{"model": "model that answers yes/no questions on an image's attributes", "image_size": 96, "encoder_arch": "preact_resnet", "encoder_norm": "batchnorm", "encoder_kernel_size": 3, "encoder_avg_pool_shortcut": false, "fusion_encoder_layers": 8, "fusion_encoder_norm": "layernorm", "fusion_encoder_norm_position": "pre", "fusion_encoder_activation": "swiglu", "fusion_encoder_qk_norm": false, "fusion_encoder_parallel_block": false, "init": "lecun_normal", "residual_init": "zero_last", "weight_decay": 0.0}
Rows from block 3 of the fusion encoder, named by matrix and row number. Rows with one number belong to one attention dimension. Each number is 128 + 32 x the weight over its row's rms, rounded and kept within 0 to 255. All counts start at 0. Numbers have three digits each. After the name is the row's rms in percent of the matrix's.
# q: attention query (fusion_encoder.blocks.3.attn.q.weight, 256x256), inputs 192-255
# k: attention key (fusion_encoder.blocks.3.attn.k.weight, 256x256), inputs 192-255
q.112 096:028139153051151143152128144127108090169150113079135152108147139174135114155168099081110088156116085138155079094163163144178179145155111141076111199150132129090079114113156147071154103136169125
k.112 099:032142102151172152082151104144104151087072173076147129149169114115096123084039100140137157087117094119124151147138152118121140180125167130105156111088098110080139148081070126170095135166144139
q.113 091:144111129114094109109105085094192102164136132083120195137110115149132242095214145140111141083044125200127191146094125067099090104097137147147069152142120168157113133136100128079144092183174082
k.113 096:173098130096135079094147092139100163076153069135159089131128122129074099172124116124126147164109162091069154177099142120146150070163137173104196111130140122142167114134169120131187134134178115
q.114 100:118159164122118103161151166077109130163132126155131074115075077132125072146133125141157140117154127139154178139130122136139172122070068148179126172144118075170156158173154105149077079155126107
k.114 097:138122133163122137135112158146121116163181069110140163120135144145078092117155164159164151144060121062112088104095136071156123148111091115160072130119136110059127111099163151119145117141139144
q.115 103:129147150133093149115112133117150144138121169123162133078142149188127067144116150160132099160131138112141156166108144162119147112191114135130111160158103132151111159232102126091110142138167113
k.115 103:123098096099135098077151159144082127147115066150144128138072144110107175108102121161153121117135168123134149114130085122106150115138121131126104148069119139116127095175133186117127149155129135
q.116 097:080104114116052117160136154091141109174114166108097166065062151108136109100130170156119124142123123136131129135141165162120112123104111168112113141120133108043129113186118105114145166176154143
k.116 095:084136099112124125076198123148089174167072125093185173171109057136084103113087085181086086112199158190146177126132055129119142152120164143141113139136125171136101143153144118163087069117061159
q.117 098:084135116122105102113098119135115164120100118184167107187121096158111122097130081129111083128183145109083110106149138140121079136114155150198129134137139157095136122178102188099109157117121186
k.117 103:202094129108126088097107098154139096139161143123099141093144161118150132112194103160106131179100045154094104060119130108106140132134175123132128131157052092166097159111121171096091068120154137
q.118 102:133150132103145138127131147131098171110076137125127126075127121123045124144088123115148077128131105100163139144131090113124162140106070147163156122136102102107198113100155062159156144114100098
k.118 098:103152186144149156113140109139109071094139127091176114136078122147168155095154173156038084119151176102145146098118177123147105131093147113150163190112092145096077137116115077165120089162130178
q.119 109:138141105087084078093122087094146157134079134144112166118104135120107073137127143115152117115131204141184072123108120132155158137051100150143128169092107131070059163133176138125156117126088131
k.119 107:021155142159196119090161096176046135105102118119165117114139138145189162154141105093126138127112146153107174139102076143158164097096129178172093164135209149107096124107093191177146151156104166
q.120 109:128116158136174122110166127101109049100191119148154147183135120138129097114136106100138087160109120106114126068166060105137162187184091136095132147182144124153142159105203146151111122084148118
k.120 111:150101104121142160138112108124152145124168119140022084113130150148149194138155137151127177132092081114159149108136124125080170160101046079039127096077158097171122177054088063110084140134106107
q.121 094:113122127086212154155121150110135125119167148169161125114169086146076077128144173117114097157128058073060117105151176117113110093132115106127104111124144195153134122187133170131142128162187106
k.121 092:073135157079187118096135127102065134115178099117113124114066110129111131136118150119128207113112116136185130143172105123108160122129140158127107122097066154160109099133105084111141141123171049
q.122 097:160149121117105154130116160175103156131134125198133077128127132153107151091156228133068105100108096169119126122137091089151186138089125067183166110141084147105154135114105114065109176118111085
k.122 096:127145164080105077106138166095128083163122122108121158134126143130095136130136097152121065094193146122092059116071168134145097101122143098181159159202161110082097062185096095170145102062171064
q.123 115:108100103128159099168137100091139094177096070144098177188124131106182091118101091160112193153116212118105130170149134177147090071065126100148125155182091114126127147117166134091123136102161141
k.123 115:154097142115128186151098098110142107147168116042137126139161112138114139119147175121198142151134073140178109061194139135104134106121146105067105128174115129164132143095101166070144104116099123
q.124 094:107085078085108166157152092204081117155143151083162132179141079168094080127142077165121134156160175115157097140113147161133117145160145101146137202112120108090118210126109154086111113095141101
k.124 095:149079081141183132105108176128083150176140103094119147119141091094087140099195095127166063139147111091119157109095149139099110175160121176098063116173042195145108174131145156117106091179110077
q.125 095:138106135171129088150128118076161151161179111192109135121188097114071132138133201104150140142125087153161117132168131084128112160139114096176116045118159103169098139194118081141124122095193124
k.125 083:141091191116106131144141138096191105135151113146098122110081081109151110137093123127148130195107122146078042143055202121123123157081067096133123159100136126190108130127154162136154095124137094
q.126 110:157134135110129135104094132096101128082131086125136150141108159112188210159093096128116173113171139108109090134122132152123094177120115147119141174129146141121100155130091096112030120135102140
k.126 100:162170159103173142147103140098136176161142090144076164110159137115098133126134121138182073074136085087076108128093126152141131147149132162116161165110113156097159120138159140163157150121105135
q.127 105:097098090095182083065107088129136137089117110131148128092163184140121157146081122125105124123105103107163142129107183110159117207122129184110121082187144149076159137100110151119156099168156101
k.127 101:175063162120110186189127061083125114079069133129152068171103094140205080141149097156165180080127121107149166138139151125088122101137123125153207098068159129179119094112156121173129043122073121
q.128 086:153124067132102106176137147122155078132137080127116161110151111100119152097082151126163154124158153138147098091132110138128086086152150145137110185131117134173074132138138086167130128088133129
k.128 085:094150150075138113116135121222151133119117093130124157090133167110154145094156139120061167090127204166112123144137149229101086134139096105122122062132129093131064107145129134081085121177131103
q.129 107:151145088169120255124125138162095104142160119156130143105116146080116181137118159117124118091112206117150164170145104100089156103140125189133126175110053155075066163053167164140121130099140139
k.129 105:077096122112129156113127162142137110142094102101135091154152127086167174144176104145199147108163161157121082092077112153094103112158122109165122134079108148080124128089125178152166090074126196
q.130 104:103142113116118151139102127102162130151176083095109148110111112169123174089086177131133129076174141130137092104153100166158183129152130131185140176151113081141121111149196174057138116101151140
k.130 101:137153124102173172116205081195087180134063194150111108095178118105199197130165092083143126118157126091126162124139146161111124190148156158148093127150112161173147079066093113122151105184081114
q.131 092:124111118117137170169145136136091106129164057137107135123171110122122181170100106140120165177114123138082114086117154151126119149137142090164163151160116200122124136146078202140092109145145066
k.131 096:151144143147121075155167189168142153065129044146142155126079141107077130083122141071092137082074155105142137132126184132130078129140133098086121157128093136136117170145154165099110098159089141
q.132 105:160119136104080044163122142162179118155152083164132158102113151070134106116099146065113103151112178128161027127108146148082092141135154164142109203104123153130094123130160093090154153123122107
k.132 101:123055124114173170118144140122109130141135169132120101133159110127140081161080103097122148091100154167181179131151138188137142116128189116074096152109131194101132176106106139145123119103092113
q.133 100:146134134169067092149098137176139133145147096183202128106154120124134139110121124080109092113133160108110113106152128237129106128154112157139159146152126095187121110152082128129151193092102140
k.133 104:096083124081157126090174131163097110114092163112149131106126122099111111140150113036163114108166139138103135106146124191162151092153142083176102184122077185149123091054127108100118114087148148
q.134 108:108144056140102173095134183121117156090103113159135140138149105125076107145108128157194131104170115113140151064130093118156107160140123139158126114073120106088081158129178154170124124231139152
k.134 108:129128143110131165095126156166133099142153178110168137110102159152127129183210163145107095160159165092130161085145131087102124145129082147080078119149113099123149145122116120145118161088123162
q.135 102:144151133117169135109167091104130123141155187105150124152145157170167105129117068109177220163104148078152160123145210158085149068139110104122104058099138157117173136113152123124167100162150169
k.135 103:073163133136166131135091124118084141108142173203134073100133146093112166114099160158148127149141098137140074095132031123207152153125136124160172153131116159095131123155115144169137101162140186
q.136 094:136135145143161119123135141109094102123176147091086155119115118141122070136144146148114115083077125118140236130062103065126132159139119107068104122135192112147202120158170134078080143122155050
k.136 097:153155066103066141074188107132118141083168118104114103136167095141137107122175063155167140112142145218143102125195112192087154133105103126176119128117119118093095162057161109143102164051109146
q.137 102:102190127140135138072114162169171150103131196069188054193177142118128150147134123127130096138102169118106166111165162134134149160086137135123095116122131172051132114136100110184159159148147140
k.137 102:123130131051111138149121105093131106097118107111109109110109158106171120080118179153163113122167058111115094087074064104153110096113070128135125151192101142187134109153138140153096151122101118
q.138 091:187173120148082079180111147148141113098178122150132101113122166155129114093170075072167124118174106166172067136093141180123087140114155138085099126105098101110098052160094099099101141132093184
k.138 102:156096135115140105143108172156166138154111150124123084151101134135112101173084122127127139132137144100107170088094107178149123090113114140116217094165148123099142112127114140076115086138110140
q.139 102:146136160106142128083084171118150146112090122099192142106167079088100166146168135151110111131111107115136115120086097142200104170229167098088072179111097110095174175187067147129127126103108163
k.139 099:140084116109123144193172181133131138138146071147123197092044126143067152108133147101142138140114139118141112180125128147127104166078173148114083093130116154091131104141115180080098101113111119
q.140 099:144073109112036164089073108131150106175193185118177109128086145147137124153139110135099118132111138130137095145177100090122153085140153163122171142191129155108125199181150101099128117139107139
k.140 099:109130177070138096159105081104130128079062161123136163125117094076178159128130074150191147121142107158126159089155083126071126076104141175108036162162110181117133090067124088102146148145147170
q.141 093:068090177081105111180157106084120091093155158141096165136126098117146118075128154147083140126168115078163062124164128105119135143172175105147154140125144132165163167110113167164093090083096111
k.141 102:131122168126139141153111133117151177143144161179113169119108097144118166115109121047148178139108130156079144171172075098077143118120161173120115153170080124173155095181107078147121159131126154
q.142 094:128108123140137116091169086112147138113147164125144088114094090115108100143095076190174134190183158115133121104167152075063148118141115142154180067145108097160109155143153144160120109095152164
k.142 096:087158133133131144136120142160087141167100126138142135158114149107123176116184201117161075144118086127133149184128130165164121091148076131075131099110165117116090140096122097100116100115151101
q.143 107:081122139126113096064098127134125166156150122171123160124102110171179124084141179198130143177145131166118054118127101088178103144091177119095065114126147080173138100159183080154135145115174113
k.143 108:127134135124154097068149037147130139192138184145106124120095115114121074128142075156102166091072160152163188111146141112111124098148077168143138140102201132140123104125089078147066159209151081
q.144 098:137135152154167142092102167139093167109108150152181110126084151137145092158157180135165084152076091103073152103084148160099128123189133123175121094125123096141164093162133103128135123097141189
k.144 096:170080170123143148130135068088139093144115130139154116089136176175148110106133186204114094123140069067114147139064151100138154160126071127122120113103137111126126158181106134178111144174123125
q.145 105:147052184098125074125086150144166122110114122133111052140110102122130082116044148141109138089124149129150058112158118153147120155054155144154098152176118138068122128162151121053101141150187178
k.145 105:148154106113126155125144094122164140168087160123119166130156104165146114135137117097102111097153097129105171153109151178112108127085094141096082131123146171115155148131119056107126091120114102
q.146 107:163121110088097116102097151162112164124099154112109174102120155132196141062128175101132149133186110133161107152142151159136124116131095132142128149182088087172179125124094062099129118078119141
k.146 107:113095134140180204096152145122158124162096142119076079073174165135104167221071106132095132129140142093104181113133131136130092148131116136151158159092162141143114132132143147085128149187140118
q.147 087:120113149083119147133109187162129173054123147125053114113101136125109142103107148118137077083079121186139128139107159071095073207111109147153165171123096120108124131113121119108126117090159165
k.147 085:141122109104150125115150134103117117133135142116132159071187140131126162170087114120076099118183110138134149115097111172163035133116095115103106074165150175051151144179176112126150139174086172
q.148 112:153098121183123071169122150106167103096095117148159103139074108148152023110129132097140150154169141142097136116110162161087146080150102103142130120123132094119188123132175184153131147125152127
k.148 102:125144109028092140096079131118117140151133182122158123105146108102163082084113103120122098165190136113178143191087160125113146112141142150131126081149155099149116146083031081128160179117122130
q.149 088:129073165127118069162160090119122123113117055176067158151108162138183129063152132125131167094144143113086128134176084132097104163083156122162131136140118130163134124175091157110115161156101095
k.149 091:147103179165139112104130093146132132146113146147129157058141115162145149128160113073087213154113116090116122166111087149102149172192128101124160121156123127123133141123111089135160174136123167
q.150 111:131116121125158135134082130175161102093154166129124097177149126153088094098072184114095129104074128139126153154128160148138144173113128135108108174101121179065149108198114089099184064130160131
k.150 106:127147102123138114073153101096102147112120074081116137114139173117158157142042101207092188083162149131043088072127122129118064150106131126155072143156126119186121097166161133134040132164139127
q.151 107:160101107113176112110129148074093083095095147103092177167146113151133111075132175119130101106152108122137122100126155110134114206098158090114099147175119153116148123197150092175141042101120098
k.151 108:107120134148095123135120117069106124115154089078121062080100170136158138146146132147112174097117121095019136136177152065091158138129131130187081108127131084199137119154136145119071161137161130
q.152 099:135152116135104124143148097095117155105166127163045154169168102077169060114140133142121127128131121138130160157157108138086102156095139128133128164145122141142090089134096101148082143126109072
k.152 103:127182124141100107111173151100104129103181169205165146103140137133102094085138146079060106089109165185133063094134123176138132137145146114142166133121131077166185156169102077111098165098092131
q.153 095:134150159148130091190144096151123112129140183124154088133140124129159114096122128109105156159099131116109095194115201140114092110064163152122127150071120176115100089124102086125138116159085155
k.153 092:130146121165199109099127166142126103123071096159145138138150134182139035144101125153073100132187109165117081139119075104145138126108114064138184132117143161124103124137084156160069141124111136
q.154 102:151178140201151142107094103192123192109088164125167146143160131165188129144070152117137210102177185060013115147110175144100087095188112152189100116079135114135139097126119125137152120115157105
k.154 101:118109113161178084082181162130115078116108128140170122118150171145080125114163125151068104122135099079150090148097135104175163183180147139135118163175134181146121143140102110112184138178061191
q.155 094:092127129126138121134092135115119101139131205157049069140116107100145093140110135104127135146160139147185124101135143121134137161134134137104134143086113131153120181135185096104144096115098102
k.155 103:112130185080116212112141099142110111172116142123134170161127076134131104134149193151107138124105097100135181100127060147102164093070142157076111134113150171122135091168090088143142152185182146
q.156 094:153161118135144124146180141148153120099065122118123072143124120155131091120126115147143136063123163119133122120106145101170112140136114163136123138091137116144125138119145189085130077144140165
k.156 097:122105097122148134096135121191116127136147120081122177157132125126069178115142175152122065151119068118142146201144117125178093109121139121120143096161137132073164101123163123091167066103112118
q.157 113:075078085089106162159103175175133129116129146153168103128115108131097205126136108125100067127138159128152111161213109091155139062110113220167153156095115159192068173098078147150163139115082182
k.157 115:071114168108190134134112128110120076133144065135154134133150115130091193134111163140185082133136132157103161082112110108204068079105139101103127142078119137133110108096218132145124141137116153
q.158 113:069160141120099145079114116071073135112110117129115132113120088167082108137098190100082080155137102121175124102134141178220126134137125106140151129162194108131154091114130105083163114156129207
k.158 120:147147140129152143184163084109156125111120132078139087111106140122200088176161135145115097159096115110105134088157130154112144108050111150090143140112159127218151110156159135161113153113138075
q.159 106:096136128140073083130134127093113123137134150147129112086116160125125155103116156160126043159156142045138178113148105140173143108170154140161118145116121122156156139149088087107128147139075092
k.159 112:086124167108120133112131136167125115118159164091085091149125120060092141086177116099116197129111124138177099114139133155133145104110161129137140158080181071173194103146132149156109146144133143
q.160 092:168096092140150128138100184102089144183136205096142100130120108160111136086077139112142119153125153165157135145133109094189199155107142126127159150133120140132108142152082165102074107148146108
k.160 089:139170101089144146098131087179117120128148098138141114177087148109132129189145094176139143132090111156101157124129129135147159163055074099220140179145144043057101152134076101120148123142135137
q.161 113:137139095139203110171174123172148102118165118067139111167198181182145147066137141136110130148080137146144129101128155106131077099152165119102123123089136130140144138100075143134128095095127100
k.161 104:147101166112115063155101155055157125190184122206098075089185141140130082088110123110118141099114112108152142176114086200111071102129153151136202119152119097109161099168130124121165132113155051
q.162 091:112161106098105171113164126104117121093163098162164137079138130132093126189202085131107184121158099129091175130086085136038058060097103101109060096143139148118122144164146143187173161086105144
k.162 088:113110122135157184133191149087116154082132114117152115127147153128106128147135109101150070109123118138083118124138120152084117103186140108110100044093146190162171101140126065119090107164140128
q.163 091:129090100107106177118105104122177145029127171177114125079060108137107089108162094119105096100141171073114146048124057090081163044148145119142075065095209192091106087124095126120160148164174096
k.163 096:113129093092123169127092077182116136143079171123169115094215104127104163114132102111148113158073139099092167099151150160072095121210092096121125167091124075164097119114109127114067093089151137
q.164 111:131149150068134108085103146131115132123104142112196155068084090132128171165104090116150186138159133071115148147120102101125135104121108082080139104098109146087105121125078136089150086114126121
k.164 103:117128135144131196127152127140145102096192113076098104156149166145126139080106135143145117158142117095138120110112133114096138105139091161154165147097144169118141099182103145108177107192139154
q.165 090:177130130147092125125108139135139075157103156204163124093089140136119095103168116091155146123099109128086135154156180097120155021104119105097143122124145113136201122139071118064137185135104122
k.165 087:159135077108221188166193094165108095138158120125121064157118180074152127105156118180151088125163155129067210105102166088096144139163102159196126130086121154152154091095087134118144114167120143
q.166 097:095183140106102150146131168094192153177138129108150104142152168113106152153125131135116122076176052087141121137128095118129089113119122133188128109102138151084154139109132149112128141101112142
k.166 099:104119101110118178147118117155171174164135131124124146214105083172128163071093175119117141165098082092120162140081069110120111121131099143104123127096100133145164151122158136161132169082144120
q.167 092:162158158102118144101160137114175153124077179163165169163101124144100136099114137131128154133089134139125132117171192160116186155121118139125157097148088118168118121122124139134078076061102103
k.167 098:115169154121120154125140126096159140124147082124077173126090193159160189154127105141107164102148110153114096146140104107157148144103072087160162161135176179072105123117114165135090106157190097
q.168 099:117102135165146060105126111134137119119146144095094194151129125166128045144069171172192129105100210101079147116133124143152088157101117117159135120208176124164141136133141174151131102175130107
k.168 104:166130164117088132083079164167125126133113175134080138110071146142129152128162116140134123139162140100105182135142125123084112194104147135186139159118092039124144118141107052119084143065136126
q.169 092:107081122080145115123092105097166136184095123173106040143143104135169160059155170097140123128158127189138073073097131160119147155162141211132158178122084133135107096143132065133082122139143148
k.169 096:134137153122165174153085145121100152130120126128089148073070102103130161100123145098107180165113180143170196114147087112177156089126150082128123120179118180084102150122135140140195095173093162
q.170 099:157162072108230104170165175170132119102158182126089102122112142156093123092192067098124109170132121114098107129143075113113108117089097072077117078131126147102149141071085142112139127105095154
k.170 094:093145140096113085116155137107180156120091132125118097160227135089134160163105081110119078112115123093108114088070102124180092092150113108190126181116126094075090187145083109136142061121163128
q.171 101:121097136120089106118106110097156118167111087173163141104088137195142072152135151121134161128201064142109116068109143133137105108120074095118152144171134111097140162127181137106105158179176125
k.171 101:138164157086215189148071110126174122121119140069100136118104076130126129153120102143135105104145147094138196120149136140069176113209106083080113084150129193177127094126140083053079082169104161
q.172 089:127134077100214127129151199118139109121069163119096055131140090140118130070165156118101120190124110104138160095144125126099180153119117085084185148140132136187117113126111081128129072175129113
k.172 091:087154115080138077140112161102156151104142097103070140140080119105085174107176114121134165137144168113123111118148104102214170091088106137235134103158152164146127115113111091182110129166167162
q.173 111:128113155119072108106125074102194135104161114141113116119115116114100096096116041138152092143132188153134124126134128143081085131073137082154147130164144158174044138072112113154169126108175083
k.173 105:144177135152154050138144191085103104121099161114109170070133148107123114094098131128099147151127155147117184082116164121209091145143130098117108131133127124133093111167118160127156136140052166
q.174 090:071127123114127114063147090107117114176136115150139093158140170154161069164164066200196106141100097142113138104152149098145125163107104127141086124128147035142112129088180167150152198073109104
k.174 095:091153086126177088138178139151100071102127149074088088126052177149112141145155138098213080107163095137170166087116122112106087151082118097096127111158128167167113067153093098160122122168123159
q.175 107:222152066127118154109150151118121138074114196085092099111134129150111132072083119086167114133143142184166106124150116105160106131182154134089151078106129155194113111082062079120127144158114167
k.175 101:148151060118121044133124140121193192152177148162087143123165133099074123094127123126059153118096138170102106157161140138184117103142111118182179092092090082115110145135095152128157113141171096
q.176 101:188127143143086150167131168135167134122128155110154132161147117138100126179180093128165098139097126150150179167119054155135108096131097140118111169128149144169153183138063098177089155089070099
k.176 099:112104125155081134130129192147171172101120143158128109134107159135155166155132146123165085158142100136122128139087124139211108093117176141141136143179176096069139119166103126141159149129123101
q.177 113:178130134178051140142070160085153113133123164141129071107123154122105152146141136054153119140185115171158088094139134116183140151122110166093094107120142138099105109118118115062115122149167149
k.177 109:096176166066185120121133159130126149175137145147125115113202047102141078113120121164155132139098116129147132097073102174114110150145081102118191078134130134104108127105134178158125127171114114
q.178 092:114129105134141119118103062115152145150135144198121063206169179151102159161153090160041131125134083108091122137097160134121131041154123143157150132094153101180126104108107098157108167064168136
k.178 092:156201084102171171172147113163211090106188113073136168159091082144212127104111134081097171142078086153099156172099064104184116071128105094084138106157117129116155157117153137149105149116117161
q.179 092:130170104159176164130115157131181123113105105089127132148156076126142120093093134143122144208157092129229185111146086120078149181087158123121123132147125212179114137091038088118075084205055119
k.179 096:148129152121074074134145120147136167139180102166111149148141079138078147092066130195116114136167159118115125152132188111121157046142080138151124078143133129181105141101119136101201145114126131
q.180 107:173100089154123126122113138118154109105124135074157102207103175180156122069144125170148090135175144166110110154113161081118090162098116152122170160086141110152148132158103085095085088058123198
k.180 109:162106056110157137129146129113159140191210161143118164129116164125150092163067107157113142141140146117079143140124142115089115147079154135162124162071122086090169137157130113052159141101144098
q.181 086:164092103085137177125132133144130116118143100109139097115130071117193168042164103100116142131114186122100075073100105078112168072156155149109110115101123117110091106137115109050142144132137117
k.181 084:098136123095172154216141065119096081131106134167206109131112138127108109162151089071108176147102109092113157100199179157115129119202147144114138178150096132132111130156097128132136092145148117
q.182 107:156149099142224123094186088130125163113173160051121176133149088145118118136133065126142093129151121158125180175104114134085073150172168169133103065105129147168110145076128095167146125097089198
k.182 109:153106130131090029142166099157164149113123169167171126111191096121101107139082105118059077123077114135132065158137199121123091106162108107177132156055144103094097224155142133108193098094112076
q.183 091:150161126132087123121108169146107121137099109192114100143096112162126106166146143188092148109175129129157112189052116131119100166113161111148195139118152072143117130139110093172084153133126118
k.183 099:119095151154141153188136130148145118098152139166134113077135081117209165119193131143153109097164163179050134193121179108119086134137132080086138130172137150139140094119115118052120118172113125
q.184 088:109109124162103162157166157113076140079195114143094099096089120091089085138142110160104099046106176136122129066118086159157200122131129120087125136143189085155137114136176115126143139207104098
k.184 094:153123077148143126115132139142137096068138195141122131147157076147126140154153138082159091090184129187095157150139157142125094158172124078098130101156097118101148079114115071163124086127165169
q.185 084:143138136119165125153094127185142144152077217138140073106080130093116181105152155116146169114117165113138149049128104096149120115180123151138148149114116153050133110152116106116162105172044131
k.185 089:174070122190092159156107152176138136140159120163129092173150110110156162094141149087136093169117162137096191120196154162124174145120091114155115185116106080110173096090110157165104104113197136
q.186 099:122112119127109130069122118167090102133143141046099148107137127156126206051145168124162127141121145110149109114071156098125140144108093076138095136155084155137093104124105100110173088134089148
k.186 096:124092106165097090132157052127093167155138157150162131130100127163091077072169088117227174116197138148102110061105174120101121126137086128126146161119118144159125130127144130137152128137140122
q.187 086:151142115148157160138166115170152130106154171122127118131146130122157163109123144127095106178142124076114095112088084138180159129164084152133174112110159143077130125128115149119190107129169112
k.187 090:085122131103127123111124099085164126150101146172152143182184104146081130122172107099148099077094090110180091119141134229125080139132141213072189143083088121138150141126129133125132104048108142
q.188 104:098069120119107113110120050143160113148106162085154155145098079140081122086184134112136134172139165179142177152143150097058098087118159124143137117133067165173178170104104108168187136110059178
k.188 100:109150126138160106068133073141082133115155169140126107130123201089100113126106082156086145143093185120072200069184136125146152134139000154213064077148160085134107130181157097141147136133101128
q.189 093:169150168142068124150121078129143151095127192182122154154132059167108126158112093097062094093088139134160166125152108126132163119125134097198127088157179142159089154099182125167078147123157093
k.189 092:124092126141115139126096161113129122108103080132173175100139078116114151119138159097147123144123095155151108172130129093196177117165131166109118128151153154132141113159147115167071142135090172
q.190 097:126172090081132080093129153150148127175087125131151049125157129130079137166196094145125063141108070143151150066125207134126132114087142147124106134077142143135044152115132145115173141123150144
k.190 097:113151141157158144143127142191119087126099046107141044108096132084145143109161101114171104174148093143139091138070100117192080146067124123204145057168124157158117091116138142186096157166159135
q.191 113:130135144144111177111151137162115148192090194115164107164102129139094126149159168118153157147113122207129117135167100133124118126108115192134115172153092160181149103152177125109049077153128093
k.191 110:149075175115096099143084124079121184128159091143140135094132184127123122155095112113145144126110087152164125118139165166200169117161152135160136161145168089053135191169127174159076167150135152
q.192 107:097111154153100124091146179181137075144156132068125105129132097129046123108108104090146139132156173178203100122100038123145109126145194126102098177148160136152158147103132122208124139122110126
k.192 107:173139112123153138170121144105092140179164167137095124104126175145070127165116138142105166072155171080174142115113143120139128120180098106080170120073110143098128097077126131067118126126177098
q.193 097:143149127139089111168155163165114058107082134096158098095149111149134190178095164087162104136104152128100144150086100144112127103156143113116047168122148112186089129105123159149100206146101132
k.193 103:103202172163143094159123125185108171183170138111120059099167180093140099119185124108074089087097086062149193121128141130131092103127144144090140108102142113173132097077101062136102122136185158
q.194 110:130115149146155136146134069157149103090069128166160134114155143146100084168098087096111113045135193147116149086094199137091140117137124154169137167121161144179092071149179145144136166091121197
k.194 112:104115131134155059081122200138120150158137133118140127152108137115113155110169120162172110141148082082106199096175139113144145164159152117189087066122101099093169136094137131084142132183146056
q.195 101:134122168101100105121181178106102137122140131156090113124125145117096150150132137089180069137093107115147125092188091137155131111122137088117131167098118106096147135116137089104181150116118128
k.195 103:079108115146142085149185105119098108135133148096157142120097146140163154083157140156098182104175159054147139164119172123090138081088099135093125099092122135162098167080115121132127130094152065
q.196 087:083112132130132127173095069153107128157202138135115105089111124098155126101147104187132126145167115135177118068137103118102170104119166135158169101155172120076137152111152136126078164156074110
k.196 089:161164112141129135198168172144131151097173122135163121067086141100180112128131113055106124120081114094138162092094107101163108187094126098141121095100107195145111131152115124148123125102104116
q.197 092:144118144094118108156148146141150074138161109130158118127155141147143113084130191100153146212104136121145137157144141159067088046110147086116119148139116156098163118083154134139062111158156169
k.197 089:088150100095134090176169142126083159124090103088166160115097121107118166158162142163086131051116131130126146132127127113133143101139158129097125134113158132107091136127133148126099153129067072
q.198 093:135126151122160120130158082130098118149124124135155093095108141159130142130175081110115101142106158112089149142136091145094081114091094142127128139165111089134105190099131126188140207085062136
k.198 093:117108125090143143145178190095086157125094125160103141116168123112105091099069129055167148161151119149180145065144132140129141206127180104110124135088184104142140096145153046095119124171148108
q.199 099:190123165145097128141181105071083095147090157125150128124120158171179143098126056111127123082156117088098152121132074097058086160174139138121092098124114103142141164121114126112066190090119086
k.199 101:070151117172110096118155212121105144102165114149091140133184163116117117123170147105128067128150114138164108165107171167097156139102134138151138135088134144072158127141059113117137098165113174
q.200 103:063092099069149161109182123149165149149172090135125130115046134167094158152188099152076134082175153117125167106161104123093106086110170132139061148175071178074056182116145138160138103160109131
k.200 104:162141049075124176212119157108158129131126130131110164125147169120148054041117047132148177130114140140171092105072135143084129151106144103122125088032168128123146161143126090047109155081117122
q.201 104:119126184125147082095165103140123172104121101105111122142162089122104077139091183168137151148123077178042120099145150087131136161173117086154148158135144139189165140210121123070143141118096144
k.201 108:079096151107113186169086117171163093107151133128108088121093123111169168137162126122197072147152104113141093160103090139059088123123159110102137156060100146138097133135134134091155088072175169
q.202 101:133118107150141099087130114154091103131139128132134049135096107140125127163103086139095096124189155172136067155154083045152073150108118099133182092111111117167175117168050104093109198167089117
k.202 099:127103142159109175154168050129178121127181107147089108136174096140174129116123146115176171126129146161117090061141110169128147076131148088170151102063105114132094099143121107147135101093179124
q.203 086:180141142109161093121193115084097169181173135136098172112150151107141118128102159150120143102138088110139137133145156105105153145123156150141127174118154115140139175070119080149149115109165099
k.203 090:102098141081140207124098106092083112119147133086080128143157175124206161179141184158140156185117110133068140167177146178150128118100138152131109174102115119166094125189103090191132139171107158
q.204 107:120110131153125187134103111137183098114129126171141159122121108111128160084099128121195125159073122128172088073121102228105152146155128170073101114101187114095132156114176198096107146176156114
k.204 106:146151123124139161092145138144122113148109159133132114117140133186153162176158140130068067162092151106084143113046113101156098145100055099102125123138116190152072142148098129158166097156117152
q.205 096:122111121179172172130158130135067148168126119099104134130075137130166079070164133187101116111171151106114127131152116117085145112105129159101154103093092098121151102164124169066112095155158063
k.205 097:106128078088084059144117077165121059130124164064169163148161120159163080125072107186119152199150098172183086102138181118130139116113116156175075123170158215133117137133067193111123160104117168
q.206 101:137106190126152130109141126181157109099124162029103171200088173138062144135123159146129128148168110187152130103108065115124124193108154079161128108178139135172130120104116092132134133106156053
k.206 116:131141109164093054108102130102063139171218088156147124070115130105113055115095116090164144071181166075153065161138203141129178126150089108042148131092107149129147077088145151093134186126112139
q.207 092:172066158076130170124166100050102113155084137116059165159100097098121089151127111173163154126177118160137190107114090141195166133152116070161105094113112109082106127109159079083114150070068158
k.207 089:129102100156104087100143208102137138174139149105153158174185158091116179098116142078153087039071100065132081152149121155075114190102125106082170105157118146105157157115126117102134108180135075